A small image classifier, trained from scratch.
Data: 24607 training examples, 73.6 epochs.
Rows from block 7 of a small image classifier, named by matrix and row number. Rows with one number belong to one neuron. Each number is 500 + 50 x the weight over its row's rms, rounded and kept within 0 to 999. All counts start at 0. Numbers have three digits each.
After each neuron's rows are labels from the 100 images, of 14976, where the neuron reaches its largest size: "top examples" is what is common among them; "place" is the part of the image that holds the peak. Only what is clearly more common there than usual is listed. The data: retinal OCT scans (Kermany 2017).
# u: gMLP up (value half) (model.blocks.7.mixer.u.weight, 512x512), inputs 444-511
# v: gMLP up (gate half) (model.blocks.7.mixer.v.weight, 512x512), inputs 444-511
# out: gMLP down (model.blocks.7.mixer.out.weight, 512x512, transposed), outputs 444-511

u.277:560501583407470506576533545525454571623457493562555493480524510448519571529510461557606562485520536570450443449510553558518600481534552563490546479463507486441456497542549504468454550513505493578561507458
v.277:467577436491486549552543565542561461533409466476520368504447571473507498424506580453523496513399459531512397471528531470464569562529539484426542440576497480451538460604627509438503486535435548530534505564
out.277:479464520457544528518480436581478474429513539432408501442468598537432446600484543474420409454442497505494381526587505543549480565507567478448393556504513533510426569482471434512472550515548500473490510554
top examples: finding: diabetic macular edema
place: bottom right

u.221:532437488471503574445548457530475479425456385508545508534518638525440488470554514584445444511506458484488501466478559451540545541463461400433483470430516490512524534579505385440477422494564542511506473457
v.221:490605492531472558441471481489388458518459452601478506489502515517543465523467502564564542512444486595439446376550557467419458458498471482465515514558452496455505514501497408550465378434515420523552532517
out.221:479477447526460549436479547494483523553511502532345517516553373423453538497521441454514507503451480536553539623526502525391414441476500516571487496557510529462557489451382445505500534537442472499418560505
top examples: finding: choroidal neovascularization
place: centre

u.160:492421482470477523491494504557489447529465509580461547493511524474595498455436545485534547520486433580604586539527483398509430558450387485528531423459455552463384509452485441504515523498540461564524396529
v.160:441498557416404479582498506415538448461540469515524495535488462532465418519464543483524535616514422573528563518457555573431486524480546540481536505479518467595553482498447457543397496545496506423526495442
out.160:512549481546550574464503508473514470610450463481436404504400517434558579457545451503512572495537454489471431487494458508447435525569564469532464498486576502531562548518518558473444534448491452452547594680
top examples: finding: normal
place: top left

u.490:402501460494485545657592533540514487513493440467465386444437520538550474489535571505504546465491437511524514513536395543471533521518449535435576512482560424555525520532571552506510463428531547496530461503
v.490:483517533484491509466354514396516471476482478574512489562521449543433461539453576576430569544512571548469507412455480538513507526511518509426494560544527512495496463401458536560438512612574612570506569536
out.490:544528450533592471503502436505566475496449446511530488537428639511517512523447537492523527517504499491470548478463510433436472522498477491519534707417527418504452516487545439541463465504545491497447599534
top examples: finding: choroidal neovascularization
place: centre

u.311:429564486495499554459491466464546524534538450496338500457438532521503497431531480460443511454522495460567576473467507482482520461488511479475505493470510625458500506552511474528423469471525470570496556491
v.311:467613597463561449563583497432483499503472455518508516455521429507545433582508467457466487505534539603482462522548584610496489548502475488515473454415440557529517537519538597506417518485495404484498526436
out.311:493555487536616385490503508561449453452486510458525581574547487515502544575542499502497499523467471430461499469455502465498618417535493644472516556496508545471489511498493487483586524502439500533373476528
top examples: finding: diabetic macular edema
place: middle right

u.380:551474557383451556581444461493574510451515437527461559478486513404466521477472397508523477543595595471479569517450487476448539553517501472482526435510365545442468567550466522414434422488505517555520626434
v.380:560406512438518469466441482463491506480551427443523534556480411457448464472534475565508467530554569437506468583466610458514455438541467422446518376503510410489466580608561477455512483502458470548512534519
out.380:490476471454490600515494449508430478439536503524507484614587513427363456479554454644407442590554514466508492523474423511437556437539521480532459502524476503439498514486443491429516582458483510562490509443
top examples: finding: drusen
place: top centre; centre

u.191:472508464477611529492436426522487456510510512565419525482613551590479475601528513469436491517458452610483455499500569505497577516479519438512466531398453549531444522558510537492420584508483463531466552462
v.191:474528578462527493503493489539437405653445464530601387491500534521491471553522553494519513572496508528429471502530564505483512454593523469504515523529525384522571496542541496557354549496525505469535592512
out.191:459501483552513445502531529503460532581370468549521441512451439425525516549469532467589482461598570489530462568430544399488511482497517560513547471570485486505507549550480489520537604513528457456548411560
top examples: finding: drusen
place: bottom centre

u.204:468533584572541566699606431497500548459423542471542510443463591419556445524481495579554446459510493558499496438432487549386491477458569553503386476457513500565413514500536460452492466531418492562573504494
v.204:460545549517505537522515514548604496535429473539436584467546473449564539485495509529569459481540556451399485532539559560456567510488564473505382493514565468458524496614512483528510427490571535519479504540
out.204:498475443432553560519448495654394447578470484451560438582589412506435409642534511477440473416490541559499454520548459587528498513473582454653471434521499526535546519437419512414513499480536432460512541528
top examples: finding: choroidal neovascularization
place: bottom centre

u.510:558591458571497428475441472488578515408496521478451522571527481481487472448512405480439492475478524496505349453510467533550574511531524529486420558516467465595414451478464523490570528475432518493495608506
v.510:467429441407452535481451522511480486555388511514567430514461535509485563516521494520506480596482529486531468493599510542599546631494461477454560529549547460405510445512564402566371430557516471509457473515
out.510:482447549525498459525486426516485522547479449491431509469449510518418514531435443501497470417408521498479496561556597494434551449458554504377414522458479468509515537458475553489518467450570473517545455513
top examples: finding: drusen
place: middle right

u.182:496541523501514539540494510440357452416442522571457472436584525541347412474486434509437472492546506549492545424606654527583601498476563444461540536495558591529536544559443564484450482488565538533413529453
v.182:563581564431473588466476404485603450529467476594522505543561500573429468473394452551519489435496493436455490449476565445494598482500528490498474532488465581484553605474543441506461491579628484548535500541
out.182:502495488475544507485456528418546505454557560501545536560494482518535573492496534454447484531502555506499562516467470539472572453450494561519510581508518445466543502528540478570493562504477511516463527510
top examples: finding: diabetic macular edema
place: top left

u.186:436468505400517469500476487448500488437498501548539552484503527520521451539429457512509502515440527567553491543436503442451474454489534559534482503594509570510473534436495528512509489567556484539538488549
v.186:471471569415531566427498482498509498553447554522483476449494447532590553463516534425530486506543436558461434597434507403503496490523495485448489596424496530502434404465490402556500550432588456511517517509
out.186:501481459461419540478417588444526463407497494530597508445486449475561464472496513561476473580538457528424569435551542519522568466503465542450562558496502549451519498357566524418554437462501481488507441541
top examples: finding: drusen
place: top centre

u.152:649443482502501585477485539467480451457510550521548563449525534478458506475456408471631529450522491422527504503477483499478564490402435460498473407461400380440395521451481540469457453507480450516476487481
v.152:561475542512613547608535521526477427529437527521480468389488596446420456561550459508530452461544494490547397437606509514416667507450504518438461496450433404479405527541534480445481434518489425523499467497
out.152:559471392511474451513523491466545465577487485483574457536502467502519560532483531521498524512438537521536508416486489484529510529578494468487483416520521488484426516472497471605634504562588511425538493503
top examples: finding: diabetic macular edema
place: top left

u.43:567574478454531554438517565529412555488547437496558455478529457474517499532449440584510517503543519512492568409476591594517499502565485504529511490411492556506563483474619547551486480548495616492530534587
v.43:448529508474486649559600491520469481498472532516490491468449444526456553539400549530494571566607551546452573469512491506586422537572524525582493463523480486500455513486514585468456503531494489543430502554
out.43:532511453546544508475601469490500530462417490444558537427533462532497519499408447542416438497518379547520462526453471477485452480522463503426467513472524606526492520500516664430425502455433518517553509449
top examples: finding: drusen
place: middle right

u.340:490446509487401581490503493517601414438475495578489467472413510483520457312476545557482474500618485516509539537576582445490464431476442513530495433501515551597513509455514543510480539409514519546487552471
v.340:420553557479494505445520457435578470505449549499478496496491561495446522476464489507451487505442485527524512519540539386567474509474514524540486497575494586530495512440512523514513633429559562599590538589
out.340:451537539501491467548562525445499503510539499461466585430522487538489547492537572503515381585506508518495499619413514528449507474545480511547545419520525440430544504526542473414457471512545518541519507506
top examples: finding: normal
place: top right; top left

u.305:476528428497454524508500501461401497496380491534550469471453435572499590482510527513441476487512489599341540463570632501448547463483552544503520476484526523557492531506544577458427504511523399468543484515
v.305:591524509494547500498461499510421676548439436496548480557546433474582452498426495460444455454501515531402482546484548434430523523464527477618495479379497494581512524501511567537502470534505487523530532652
out.305:607590474484486504497456479533440465446553500464517486511476568521478487549551562427431574615505474446515558489542488554536468532545454587622582636453523558505462484541493506506491515515506516453438546501
top examples: finding: drusen
place: middle left

u.299:483466591539435462491458502425537480521515588518528550560440506418464443496486518501477527543549555497489503539446481503493447461506504584400451562621510503489529460474492492523500494554477557459525597518
v.299:416487499416611539508455568514486525550507440554527500526604499558511564549455525522485524455468429568471493538567569488497559523513519488496660530473460547517464470466572540495448552558529476449504499465
out.299:575518527556484498574415417439427558522531469460454529482467505447405484509560464475407444521535451460461501508555429444461468556425509471444481535556507483385478572518503452468484482437464542540514513495
top examples: finding: drusen
place: middle right

u.166:539514599372511447579535523535526479536505511505545518418549515542474510556598413469466441508477451516509446471473540447536587437514485454600515451501402550498556461464506448410508569443514525535473492447
v.166:453431542394519464526427497429595505462578432541516470518541565509490410501575547466451377536533522652421451372489555539530488421579482505502534475506446484488499470551412481415395598534533394478559472467
out.166:429471603494544489538456532494500616461453463493496497490507524549590577495502521453437432433486458557476494465436532613513519520565573413519451418437564573504539552512461413482442474491493503489525502562
top examples: finding: drusen
place: centre

u.425:506447503538569421515500463480573512491504458553600480556597528535519470494501510560580440457469477422567516551612461496482517448435444511510455484422481527406426518474481406460451498530492479513505390442
v.425:449476526499499554508425576537505427441524504471449501481462475412638569468496517454422546583583463527619501548402535536528440522551409575630456440454513567527616472365610585578512548520485485600492498470
out.425:464516564620507440489498465511529494480534476539542474513537508602540460552453461466587485524443495472454476443443463493621539506545414544575517548561487451458524490472424456483407499582486504490457571525
top examples: finding: choroidal neovascularization
place: top centre; centre

u.55:606556534476505627571489502513468513481490531542517474464466502570350515462478508634552548521550415372486429506459472536496509485412506448543456528485524461490499570480525535495525428535497533481499438549
v.55:444461442432569540512429459556511552458480470473520488484543428497562511516536526528426553432514550524527513480513428516485427529578474560505540429490512493550559435433509572405526488527504393570540485533
out.55:526462557481517560478445513595536520446425481479483535539428598503616563524497417589400609518497553467444512561476502461672585416511355451492504520447487556494486436493511459509583497468397449534446519500
top examples: finding: diabetic macular edema
place: centre

u.507:485487543607434449498525456512474413478479534503523546528520505510553420492462553516514551553423488506567574564496462434544475463484430505561452495506432491525441548440492475458508458506428451508567439418
v.507:463447600489380502582452525465508538533470471497410556556449424461468414493541538563483505569515583475479575487531445498504521531553506506445545541620508536472544501419478505528432472542488511474540535513
out.507:508493477429481517498516528500469458506454471579433533553432489542494509473467484414547498573407433532477505441546445475585559511551460562450566452458542517480463518417484459463459534486491489522534510499
top examples: finding: diabetic macular edema
place: centre

u.126:473488488489587472521406518490485482457476469585492478517559511562539496507459539533582464490443458571433488528527596536457560539511521496526516529417466504491445537438528422517378556512525427495477492460
v.126:471577500499544475563544476547435484544469573564491424511443627532404434536528467453555503530466464527496469478522463461522498479503530472499503578587531502520443512510455471469513498514520464574567486549
out.126:460505500491454473435495565529533545511420446538482372618454514438527590510457498552476502445495564506531576507454477409542525503509550510452514490589488510458515418472562536530449448475487415521463519635
top examples: finding: drusen
place: middle left; middle right

u.248:470580535520447488526461548616496475492458455508528560468556495458493544505550463435570507624518446548413496554493511479526490586576459415570578509456480542487511435480567464561504523526431462479502548588
v.248:506523459515517531529540472536563458572518491549550478555547487519555528498529600458477396443543551572592492408490486533473467543387597515583504449564545421472508496526511382468535447479471390439527494544
out.248:436487476459454513540579538468587439567478467538520449525497444500578491486519474493528405524553617505565558553410436407516507508488423427464512420520479474437591509438542399485507384452528528590490569496
top examples: finding: drusen
place: middle right; middle left

u.109:430500552390496526511471537464407514522511505534519548334481487529535528545469493509489431499563525459464516404485540561520515456495490540448548521442516450410500436577554545395476458416453521564572520477
v.109:466527480492588459482489510584525480590486491472515445498506539508570527568477518489469524532490429472454424473526478467467557489521534498525499574444497546432558448522577461523458482589594521540427517521
out.109:466561460522497467477508534442432524491563536466414457532458492483389480478458387448550450529369500601412513534527492490518508471514536531543506496662541481440530558463401419541525553493548539464475462528
top examples: finding: diabetic macular edema
place: bottom left; bottom right

u.59:522534500427615629509462436506510504496398410597511480390542562539456520455493450433522483476556519530559397491471550447460538436511585510528443474419432479498501463453463537481503547528609476524577461527
v.59:496494450470506527484482479517490459530550496511499511508555537490609566483506597562465509548475540537502515468545499507411529538426462622486467426474544403401509505480512509568527506575592506651568476431
out.59:554469515471384451401563502423497510419464495588524521539448569489526486560536569437540457485533444457523539445589507502522476455425485496555557638561525493466436586466428469540537522550525451457443506520
top examples: finding: normal
place: middle right; middle left

u.137:495523445538477515511518534554443493508499442513555411417524536597519557498476507505579453479450488533458447494474581520468641457448487531495583588540540506505486489464563559475541543571560525489534449471
v.137:501509541480510519576505547471494535436524509456468478466499500452542463516501449570540509446522553473408430487486504555424471501539596541510472491487570494487587434497495506516451469432456429471480536530
out.137:511488498515468487557561538555486447534470586466536533491480541411460534491463535444477491529515535484517463461510482444498537536469493549545502577563434476507509450436477535498497500486491451493539558481
top examples: finding: drusen
place: centre

u.473:471545444382555469496566501575441441462527402555493449466484519442423542498565473405538484492473464469460483466532474519414529497463496501552501460475488442509545458500469563523498487510410509532493439456
v.473:471532515455544554569483493496463465524486535466459516355530498484520535465504548536431543503589451580524470489461536488541524598588475524570537403464550512484603534479575543491558471461485446430447566529
out.473:582535482534492511450478350519417448539412481412453564489565567544474441522552580408523420386550435386472468577502494474531486402464446488459469493496412508458371491458459450529521491543642503510549547508
top examples: finding: diabetic macular edema
place: top centre

u.328:444391530499526479530415570479486571556590498552519569459578436513615488521475504550479543449405434515476477513491513552419528512478545510523495482515513541517466479444603461469495607527509508459481545524
v.328:425439469520440511461469502488458476580523489595532485504473469561600511483448506598504476496475428487427504499539513503488423464511532619510502473579507515480513529465577464454488560592494537455533475572
out.328:490474477431504471506444508496504479544542479530513634531514501440419530560551484534455519537438501464498490524523467532363488503464524477462437482556526480538467421518430471426528568543463508461484528523
top examples: finding: drusen
place: middle right

u.342:421444596485503490527493513557463549527491552564522494486552491413542486462433545512396574494525539585529525522445506563493486431493551518539486428544474517535470479488469496596444584566597513533554545482
v.342:444529502450564556461453461454585434511501520545555511494547493508515488522374581466491415503482512532524518552466556507454430477508538567470412458502468480635410521431442563507414484502481443562505517406
out.342:553497472525442551478445504538557558489428438513531400501523485516446476572479441381514531524479433497536567522425528494535490455523542527470493510554420536472592456459475454500453471459521488576493511484
top examples: finding: drusen
place: top centre

u.440:502559455487553528526488520571496508405462484495452497493481539510503483501483448590524497446463462425469469484471508477379579447495469520407492500518446514527518453462549393502449550476560472607600497477
v.440:510544508450547482603547535514468550438506539466586478447528568485436470487471474493523505495545618623497511438499475475491543474508542471572372410507490584480444486464532600403439475457500496476585554504
out.440:487453442473448552470584428560439499436517505556473479532426536486494480503514502486455490500489581483489484485555441501476531566522536560560561509485439409563520530494454438489469543531525457462454476556
top examples: finding: choroidal neovascularization
place: centre

u.443:427526545374461483601531569532414482401464508502472453486540486532513481429456567431498503521509524616476447465425531499427504461540535510555524474457491468510514465362484616421470454437507501504588501441
v.443:441509600446487504515438538500437439529491612520526464551529507544464357537428560493481530548456589467445485510532500496451513486445585447529527545562492507489505487408486582492455492544536460523585496526
out.443:464547453491484446425498474462564426428417541499496495559435524489507523538560514435441529469482459560448548525500571547552527515575426512428550429466568512483511517538472597535565442520588436495515422491
top examples: finding: drusen
place: middle right

u.29:508558508426550508577483480535499464527527434518486618419486471504441477504440402541461457463471470524381439516508583520514514512488534473495485442470489614621445550379471498506424523477466327494527504468
v.29:445502447491529630465510445483503512518400490596522422535497606519457627616463427506555472561503540512425503487456529528499485497471537472422560513506467521525513558577484497539512421437450449528498464568
out.29:504602505432434481548531515527478522589461463533455451534343381452525465584475446458448484423519571516505497581479427465525528533474556530530447447483516531514508459537438482379489512562544422487483436443
top examples: finding: diabetic macular edema
place: top right

u.509:466628417558507537577476490563500511528493456558555435473447501538501592505494547548520517655515628533496510469506526475550529493617582478540581465559524556513491541468560494524437498552548505567479507556
v.509:485525484493550614464483488445546428480471465597572467505442474528493559502458523551554552573602573528498596463417597514547446520571622512552482499567531550518614511411516474604410445525544593517496550597
out.509:483408510547454441558526531468496537446532554460552522476502543472435539516506466563514537554465480505540543463537436485469466497515479469577457378456492598550498488516468590455587461582410463451472505478
top examples: finding: drusen
place: centre

u.400:439484370532484451450438449471458498453567484506565414555539572618439564506533395580460469470423463442506485449435555503519535590529451470470539546498486502525471504544547425457525451519508548397440442563
v.400:471512439544551470460492520518464502540540497496575459508592467546499537548407497527468386497453523412562513438476621541524531548487497495441503443530399603466426439521607494458429396571463463496493504531
out.400:535504420596481498540432459494530488435453482543503531489519500488482502433484426524502476496511544489516462529470401456482441502466475569457542565468493507358498490599482490496482545605428527492493533549
top examples: finding: drusen
place: centre

u.332:574452481452481533436492498571463460513473526639503535467453478524556588555485479469584561558550524586445532463557634433623451417547509512562476517392452471496505511547582518524550463526507525525555459560
v.332:451489524437458608607556508428416510479435449569619403479492587569549434542469530507563527545517540540489476452552561468528556500551552513496483554534557490428532455479578497427504476559475544501444447546
out.332:430550410603567487527475531503486493512459588417561367395549532525523471462399442585436461519430517524466458510527520486541581452514503548571422476516544497482476535446485630471441565501528459574483520455
top examples: finding: drusen
place: centre

u.420:473525571538431485447551544499594440424498482446539467580529478522523511500474523437506521552468518513571530560398472425547509494565503486392470559511467558496493495535519396546496519501582519481483546474
v.420:532475533499488470527500474450462541495580522566442521486515438469505432548480461533443418528445471524489496598642493517431513542477531568475549483490459496493459467461444443422450497541427505534500564426
out.420:529590488532451450531467542560422484431471436511440463501573592407505520588343523325408493380529469459490545549557540504543512505543486500542410493549516563523526566544422460514533427520547400528460486504
top examples: finding: diabetic macular edema
place: top left; centre

u.99:547584531511578445518505407501478493521519453424465500414510445432546452442482452406507483464590484482451505453473565513575437553567414468534588448407468536480533487491550548524593481419421456438461534509
v.99:457503503474476501500461536458473470499539423531488501495499566499458567520538537546583526496414548503412451429470488544403572477503525549513536471507450361543523497491496559519441498546475463563470507518
out.99:533468526497497494405506529494494474518519583526490471497541585438486532433452490624493442471453455516481559482446478534481583564495555498481493600532536529462508489496472528454512458553574525460557456521
top examples: finding: diabetic macular edema
place: top right

u.451:486540461478596488510433522508494455470481527526466500522640450538550548552457488535472535434468460507417499568544463509507509566527521462546513500460528602613492473455481478529493551576511524586485533465
v.451:482459504508460446434396567539551452524514621628532557514508544514524444565480561501486541565540510552496569510453452509459519457494494547525544516600479402497476393502432516531410603542519542425548560457
out.451:517435589529509492489539515439504413523474557498465441504402548464520550501391573503433532500481415479431485610472510456534417545475482500481537488488423466547554506433497643502464464479589508428484481589
top examples: finding: drusen
place: centre; top centre

u.423:418593558453403609525485490534558516499498434514465507470535476578366489496502512456462462478514499525551619587468476445530569513553376550455535499477465520496498547526411470653428507559522474471510534528
v.423:442517478536504544583602489535526506439432414502491463471471449489437566543413556497482506463544499458552471545464518425556489456503535498508474488466482535556471523536474502564522453463538447532470443481
out.423:476549422570568418564513459485490463523602426467492453523486479474532509566506468446406471476488559513479575531446521533530508490531511599607470479511473537462560427414472475510542480546492471573412465488
top examples: finding: diabetic macular edema
place: centre

u.356:488553489534483498540539504542544569443490469482538423409464626588531515668449424488509447472514546524495496477459535509482536475497563481533497543467598492494501532443432510486374403508527469477501487502
v.356:512516518564440518487490469478478466444424478563555517477492552453509489395478521505477506505517589547527592406431482449459388530497452567579491407548442572448488436494538534453467504504475463536602519567
out.356:481550473542498538626458479461534504547590522534481488517476513477610601472480500539488547569510506481525475465461547513618453586446494567536546561503409493531553455511542459493437486483483526531536493551
top examples: finding: diabetic macular edema
place: middle left

u.251:434544535539510543509386607562537467490432527504433595416561452492468507454490418567531533503563368390490518544444515517525552505540400488581537544499516528554501585500539528597586507447458581503529579558
v.251:472487438556467511503417562505554496508573469480482470518525483504441556462480470487453511501417500534628412500509505583450500577532543546493585497507576590472460495469500495564494572425453530531533505591
out.251:477488566466485444536522466457467457550467537490516474563517482566489496500471545533558507515497501507489581581594505449457540499482460536459519492470539483514517520453539413522447495480525428543534519535
top examples: finding: drusen
place: middle right

u.391:518516508462570630433472537531433483534450531524461521490565450539467414539452469476545485623490469575455487516539533519455527490449503471439511451422470510426490554475422502499468476592595500560552482485
v.391:532518464511472603583466558443463474530517543545482474518573495542530417546419507528487459522514561550538469475541580462496544459543452534577555446461465514491484552518402537430432566529551409555527510494
out.391:557490402484439490435464430466474523444608506536463470529461489464476561490576563547532519429497620576536372509447510517444653489433473578498488475500483518500556463502458445564516536483469382440617489532
top examples: finding: choroidal neovascularization
place: centre

u.397:297483507575491602441501425491503481423519473473487501520501489542425608414450485522587549576627463524469584591442537419542516492531483513512516438427464483485464571608523476448509538433530489523520514460
v.397:533511489437554492504497488527516456464489367494516496507516548499492450425615401511438465486494479613585408527478515435481526576493465550444590479409436489524561510566535615520469407494473490470440495471
out.397:516551456431532591436449495506470426497459547437510534424529407491500494459489526511497547502477522511547549461573559539527421408519422495466450484372477506529518545476497527503502413499534481525380506476
top examples: finding: choroidal neovascularization
place: middle right

u.219:469492450356571537499454441565458565498488463547506459460482499550496533495526426531489534601491562542422503436471529556520537510521567536575561487515501510590504504458594479538389453473486469539531521630
v.219:502582472473568466528531443556494498502516449453481552565567469466440530554524527515419524535474434468438450558449506485481476511539569433443551509425575510527512494480543496551527477446403497509527537586
out.219:465464515450517478495497545447504480474495475478534491528560454483542400521447583471429460539538589539541471553455563504519527498581531526520424488517485555395486468500492502530517491502420517490515474392
top examples: finding: drusen
place: bottom centre

u.101:532505599468500457585503461553589568541442449630524549557530475512393486499539554443452397479600497623481536523495555486491546485477522420549578440459415545573478553489463532508452633532553523528604517391
v.101:392556562511507535508525458602596449422476441576463445393605525563444475481449476524413464475470513481477477472494570492402536515487518410578493498448512527547518453435478562491436462603550457522464541520
out.101:476519471514456438479438533534494429503431503483518441458527548540591498554448471463560639485509481520456455534522481459522554536473495553529537485579563434504531480569465551568445507428449472473557480570
top examples: finding: drusen
place: middle left

u.77:601554452535583502448462491420481522556491463478391518483563495438474465549490455482642522565538520489503490475506453496554485632568508436549555464455579471492579600517490494534483374546428493560397509500
v.77:576478504499452512586474407501447329514564510470461571420385454414449518445458522505564444570552523530537482503488548475434549445483459584539426464469472462411496517601505453495451493497477502543421445408
out.77:551480542471502530519471473522564560462516441509551496458550504440538475484456460537478531501505573501449483548506433516498531608484527531509517486460425520495499502398566516584398392622580443518509452493
top examples: finding: normal
place: middle right

u.461:371484524512469545533512564546429468501410555617536509521448540480516493515507631534427496556580522586484490452451602606536484428488529635485483478503514564461499463596514556466420455573476538400628473533
v.461:412494599460541526456422608462630513421565464391515621536493485493529414406488560501480504471542455560497472518413510586441545519582473499456532510495445504581452443510532483519437500542511531510490539500
out.461:531542519543482493463516490457514419469488395517420504480431436501466469564534482488519524521520469520574536618504450429542495391456467536503511548588556529534538445533444556503440425513469511512451490536
top examples: finding: drusen
place: centre