Rows from block 6, named by matrix and row number. Rows with one number belong to one neuron. Each number is 128 + 24 x the weight over its row's rms, rounded and kept within 0 to 255. All counts start at 0. Numbers have three digits each. After the name is the row's rms in percent of the matrix's.
# u: gMLP up (value half) (model.blocks.6.mixer.u.weight, 512x512), inputs 430-511
# v: gMLP up (gate half) (model.blocks.6.mixer.v.weight, 512x512), inputs 430-511
# out: gMLP down (model.blocks.6.mixer.out.weight, 512x512, transposed), outputs 430-511
u.163 088:098156176127113151137128110106108115108112110156152176094139148125111167127102130138135174113099128098130140130140124127111162116119134128128171125147135095133141110151109125104187130083126170105159119081131139128140121125144131135130135195098142
u.164 108:141139160118133134100089127141108142134130130154150135124154169145134146147129052137098114116115104153146108101130155119093159178124150142124129149103128112135132136158115090113125129126110096137156102098161112136129096119145170157168139104128135
u.165 091:109122165191143109082135123140149117124136139130132133118182137150068114090093095147088142145164116125101162136145086112134153149098182136114142139163111126179098145153107129129132111112097114108155110097189204075123107090110110128120103099089131
u.166 090:126126125111159132165135082176118150118106152123147135116118108127135162159096119125137141174090139118123111147157100109137117115093134114138142134152129169130133099112094113110130165123138138130130162140102153132140152134149136119145138154111119
u.167 126:107155158100140131131095119098135146128126173132161146156086162163105147108118152100152130164109113133126146120161129142137152148161098105162136084106120091130116149154122150164105136111155161143088116131094116112131108161077158125106103142133149
u.168 086:129115150112155109123183167144145144151142131147149113129161138109163133119132085134134149098167105114148112104089111132124171120110119147149127105118134149154144103112148136116153101139091096109172108126142135099116135105117139099114133136132107
u.169 128:104129115101169107090152115145146132084128178151084148111142143189085141087154133137141129109132122123121125094138086140099138124088137127154106142148087136127105107123137111087126149101108127128122101116129129129116098174115076135149120128090133
u.170 102:129141135140110160136150111182133141156106168162150163116162114131112146135120152121163136138117103160143147150160145090125108165166103103124156096120106141165129140135091136131101131111165112075142181132129137097129173102128113137092142181149118
u.171 119:116080148107146147134107145105048124131154104089114133142080127094131154135166136116136110141130143143127143077127144083144134144133134113156125109126147134095150103150140127154147132136138129137077124143123123161110132111150152116155116147107131
u.172 120:123098167116153143119114138103144154142136166146176138128136144100121108143154133125136107122170080095089088168134092099141159157134101139119122137103098170149087155121138140133177167123094150106113120090111117159113091152106139097114122130160149
u.173 083:122150180154104119160094158154124096123106146176128113086133132183107129113136119175102117149130098135116166084136128091117175138148132122127151124111119122155152140170145157132113128135152101125153158135112170155145162131139147096082119117143176
v.163 101:153116136086116087106164130130104133128155134156178107090113162121122077127123120127120112128129124143151182101076105105125138147150117116118122132142121104129143137157114181147135128096137152141160131132108114100102088117096130128112136097154120
v.164 110:112136114137118159145121111148117154100111118160107123166139112150083177131096172104092149154081144142146176139110131141137133112188107127102123120087095113160104178138125115156120111130129156136111161147124155111126160129127116139110093141124126
v.165 083:122104115132116129100170127149138116139081148119118107134157144168155112097128112125153169100123095130142134137127172156143149124092143162114188131126161119165137109203143096118114116145135115125145100126144147160107112123105155133139111126135108
v.166 089:128101132086138107084163116132110126129127152184096113144110163163139123102126117122155157102133115105152104098118174168063062111111142136122137157143160135106099100120130124177126130144133110139131164091119159083135119127117121140124084197107103
v.167 130:148090122148131112115122124100146121170142128170132148152128136138128091130132117110129079090121130131111152097140140121111139141098135137136104105085081120137132155129178165139128156137151095158142115146153119111161127129101120099106146104121115
v.168 085:154139162092093136142121130066145137183104094126146128198096141134083123148126140142125145128101123068146119121135137104116111167132118166102126117091108141127142109092113149160096161134129111167146131134133077187163128159106162137124092140112109
v.169 123:154117129145101105102119102151139128171177114139127092153125116149124088155094075130121101078161111098147102140141092126100096157144139157112094158128087083115141155102120167094105125155119065112122125153156123155142176145083081154119158119134084
v.170 106:106153114145139162160144106135085097113101134169117124130155127181138119093104146110128127150091123145147181126085131131143134091136096103117162105100086122191150155144128156140163137135138179153115157163102147138140133142123109142141118140132168
v.171 124:114122159129069141139132101116117130131151155168128105122117148121127130137106137112167152108124159097137149183131125139106104156128099168132135142153153121120111114086140154140102135166107138139156117140114113119111106147078175130131150165141118
v.172 122:116129155145138108100158137156128113157168135135132134128124159157108199110115130091115166099084094157164140116132143105148168139153135153157119160128128117163137184148151151116106169125106119146164137170155138154139156097130082108154138110150139
v.173 081:139116152124168117137152110134123153133118137140132046140115116112115093121118118110077150096137100143168158118144139142128132142142087118127128157127129145153127101151135092110139157118146097122133128123119138154113124129150159153109136102146104
out.163 104:133154155094145130175087140121155107109140167121121145127108154112120146113145172132170095114156126137142113126130116076126109098168109139118104122119163123139112167103135145090145117168129136127127108134107123172161155144133134075106139097105142
out.164 099:111100136109136127146198143135170118136106127155069145146172083181109088151073120140138127126133155121166102120126084158161122188142161118124124099196097127125111123136116127122099126128118151174133143160134146129141176127130091123170154134145138
out.165 109:183131154129126146093110112139139149115118133082135162106110139134116142135125156150163111112111135111090091109138110097129130111099105173149146123115196179153134132153082135121110149050154137137128119118110131133098153159131161119134063136136115
out.166 103:134098152103143134158120148096136167142123104105118128104134104084113124109158149085149137138117127120123131193146177129153114125163115117160134101135176130121146134151137099103150103146147159100135103143117086140135130106113147062142098105138145
out.167 098:084089113111122112142145154157165131151096146144118156112123131123118178091143096146101132115139167148104143154133136103128112127124154107154113133139155126151132127158111096151090138121128132118127091114138129124087116105137117125118128107121105
out.168 091:167111120194102158087140140130140102103102153137134128141135121063139129126105136146122149092123139134190144118153171137119141137102120143116142152102164127128122140108121147161117120107150167137143133102173158164108123126166060193144131085104119
out.169 099:127118069095118142122104133120123134113131153117106111122098130174184132139136129148155175126098145132126100154160134095118084138090122122100124147111105106129161142105105095159151173114128103125144123093128126130127123083099114146113100110092068
out.170 093:141131104105113139127167141141139197124140152132178112126145115119179126099151161114164137130083113164127120144123167101132123137156138081158129157140148131130150134141143096143115107121183159118170126143122158112134151125121126102124135106150128
out.171 090:147111126106131125180134128128119120136179113162150098148139145139144116168107104157139091175099123120116142142100078161141127118115152151108171135159113145104135114091149098074138120146100131164132141158130121127129106151107133105126146145127113
out.172 110:127107143114150111101130156156123109140132160147123136123128135132121127161121117150175101099149128143125119116154134133176096147139127108099091114159103107117108145149132105135111108163147164118099105113147139134108136114169124074127112176116105
out.173 098:158156105119159136154163153123139166152134069100109145080109143116113156143132141121122139153106124165134083115097150153138166123131131113167122108170136162145128135147142112161123168115151122140100177151113147115114064102113151135145092111124123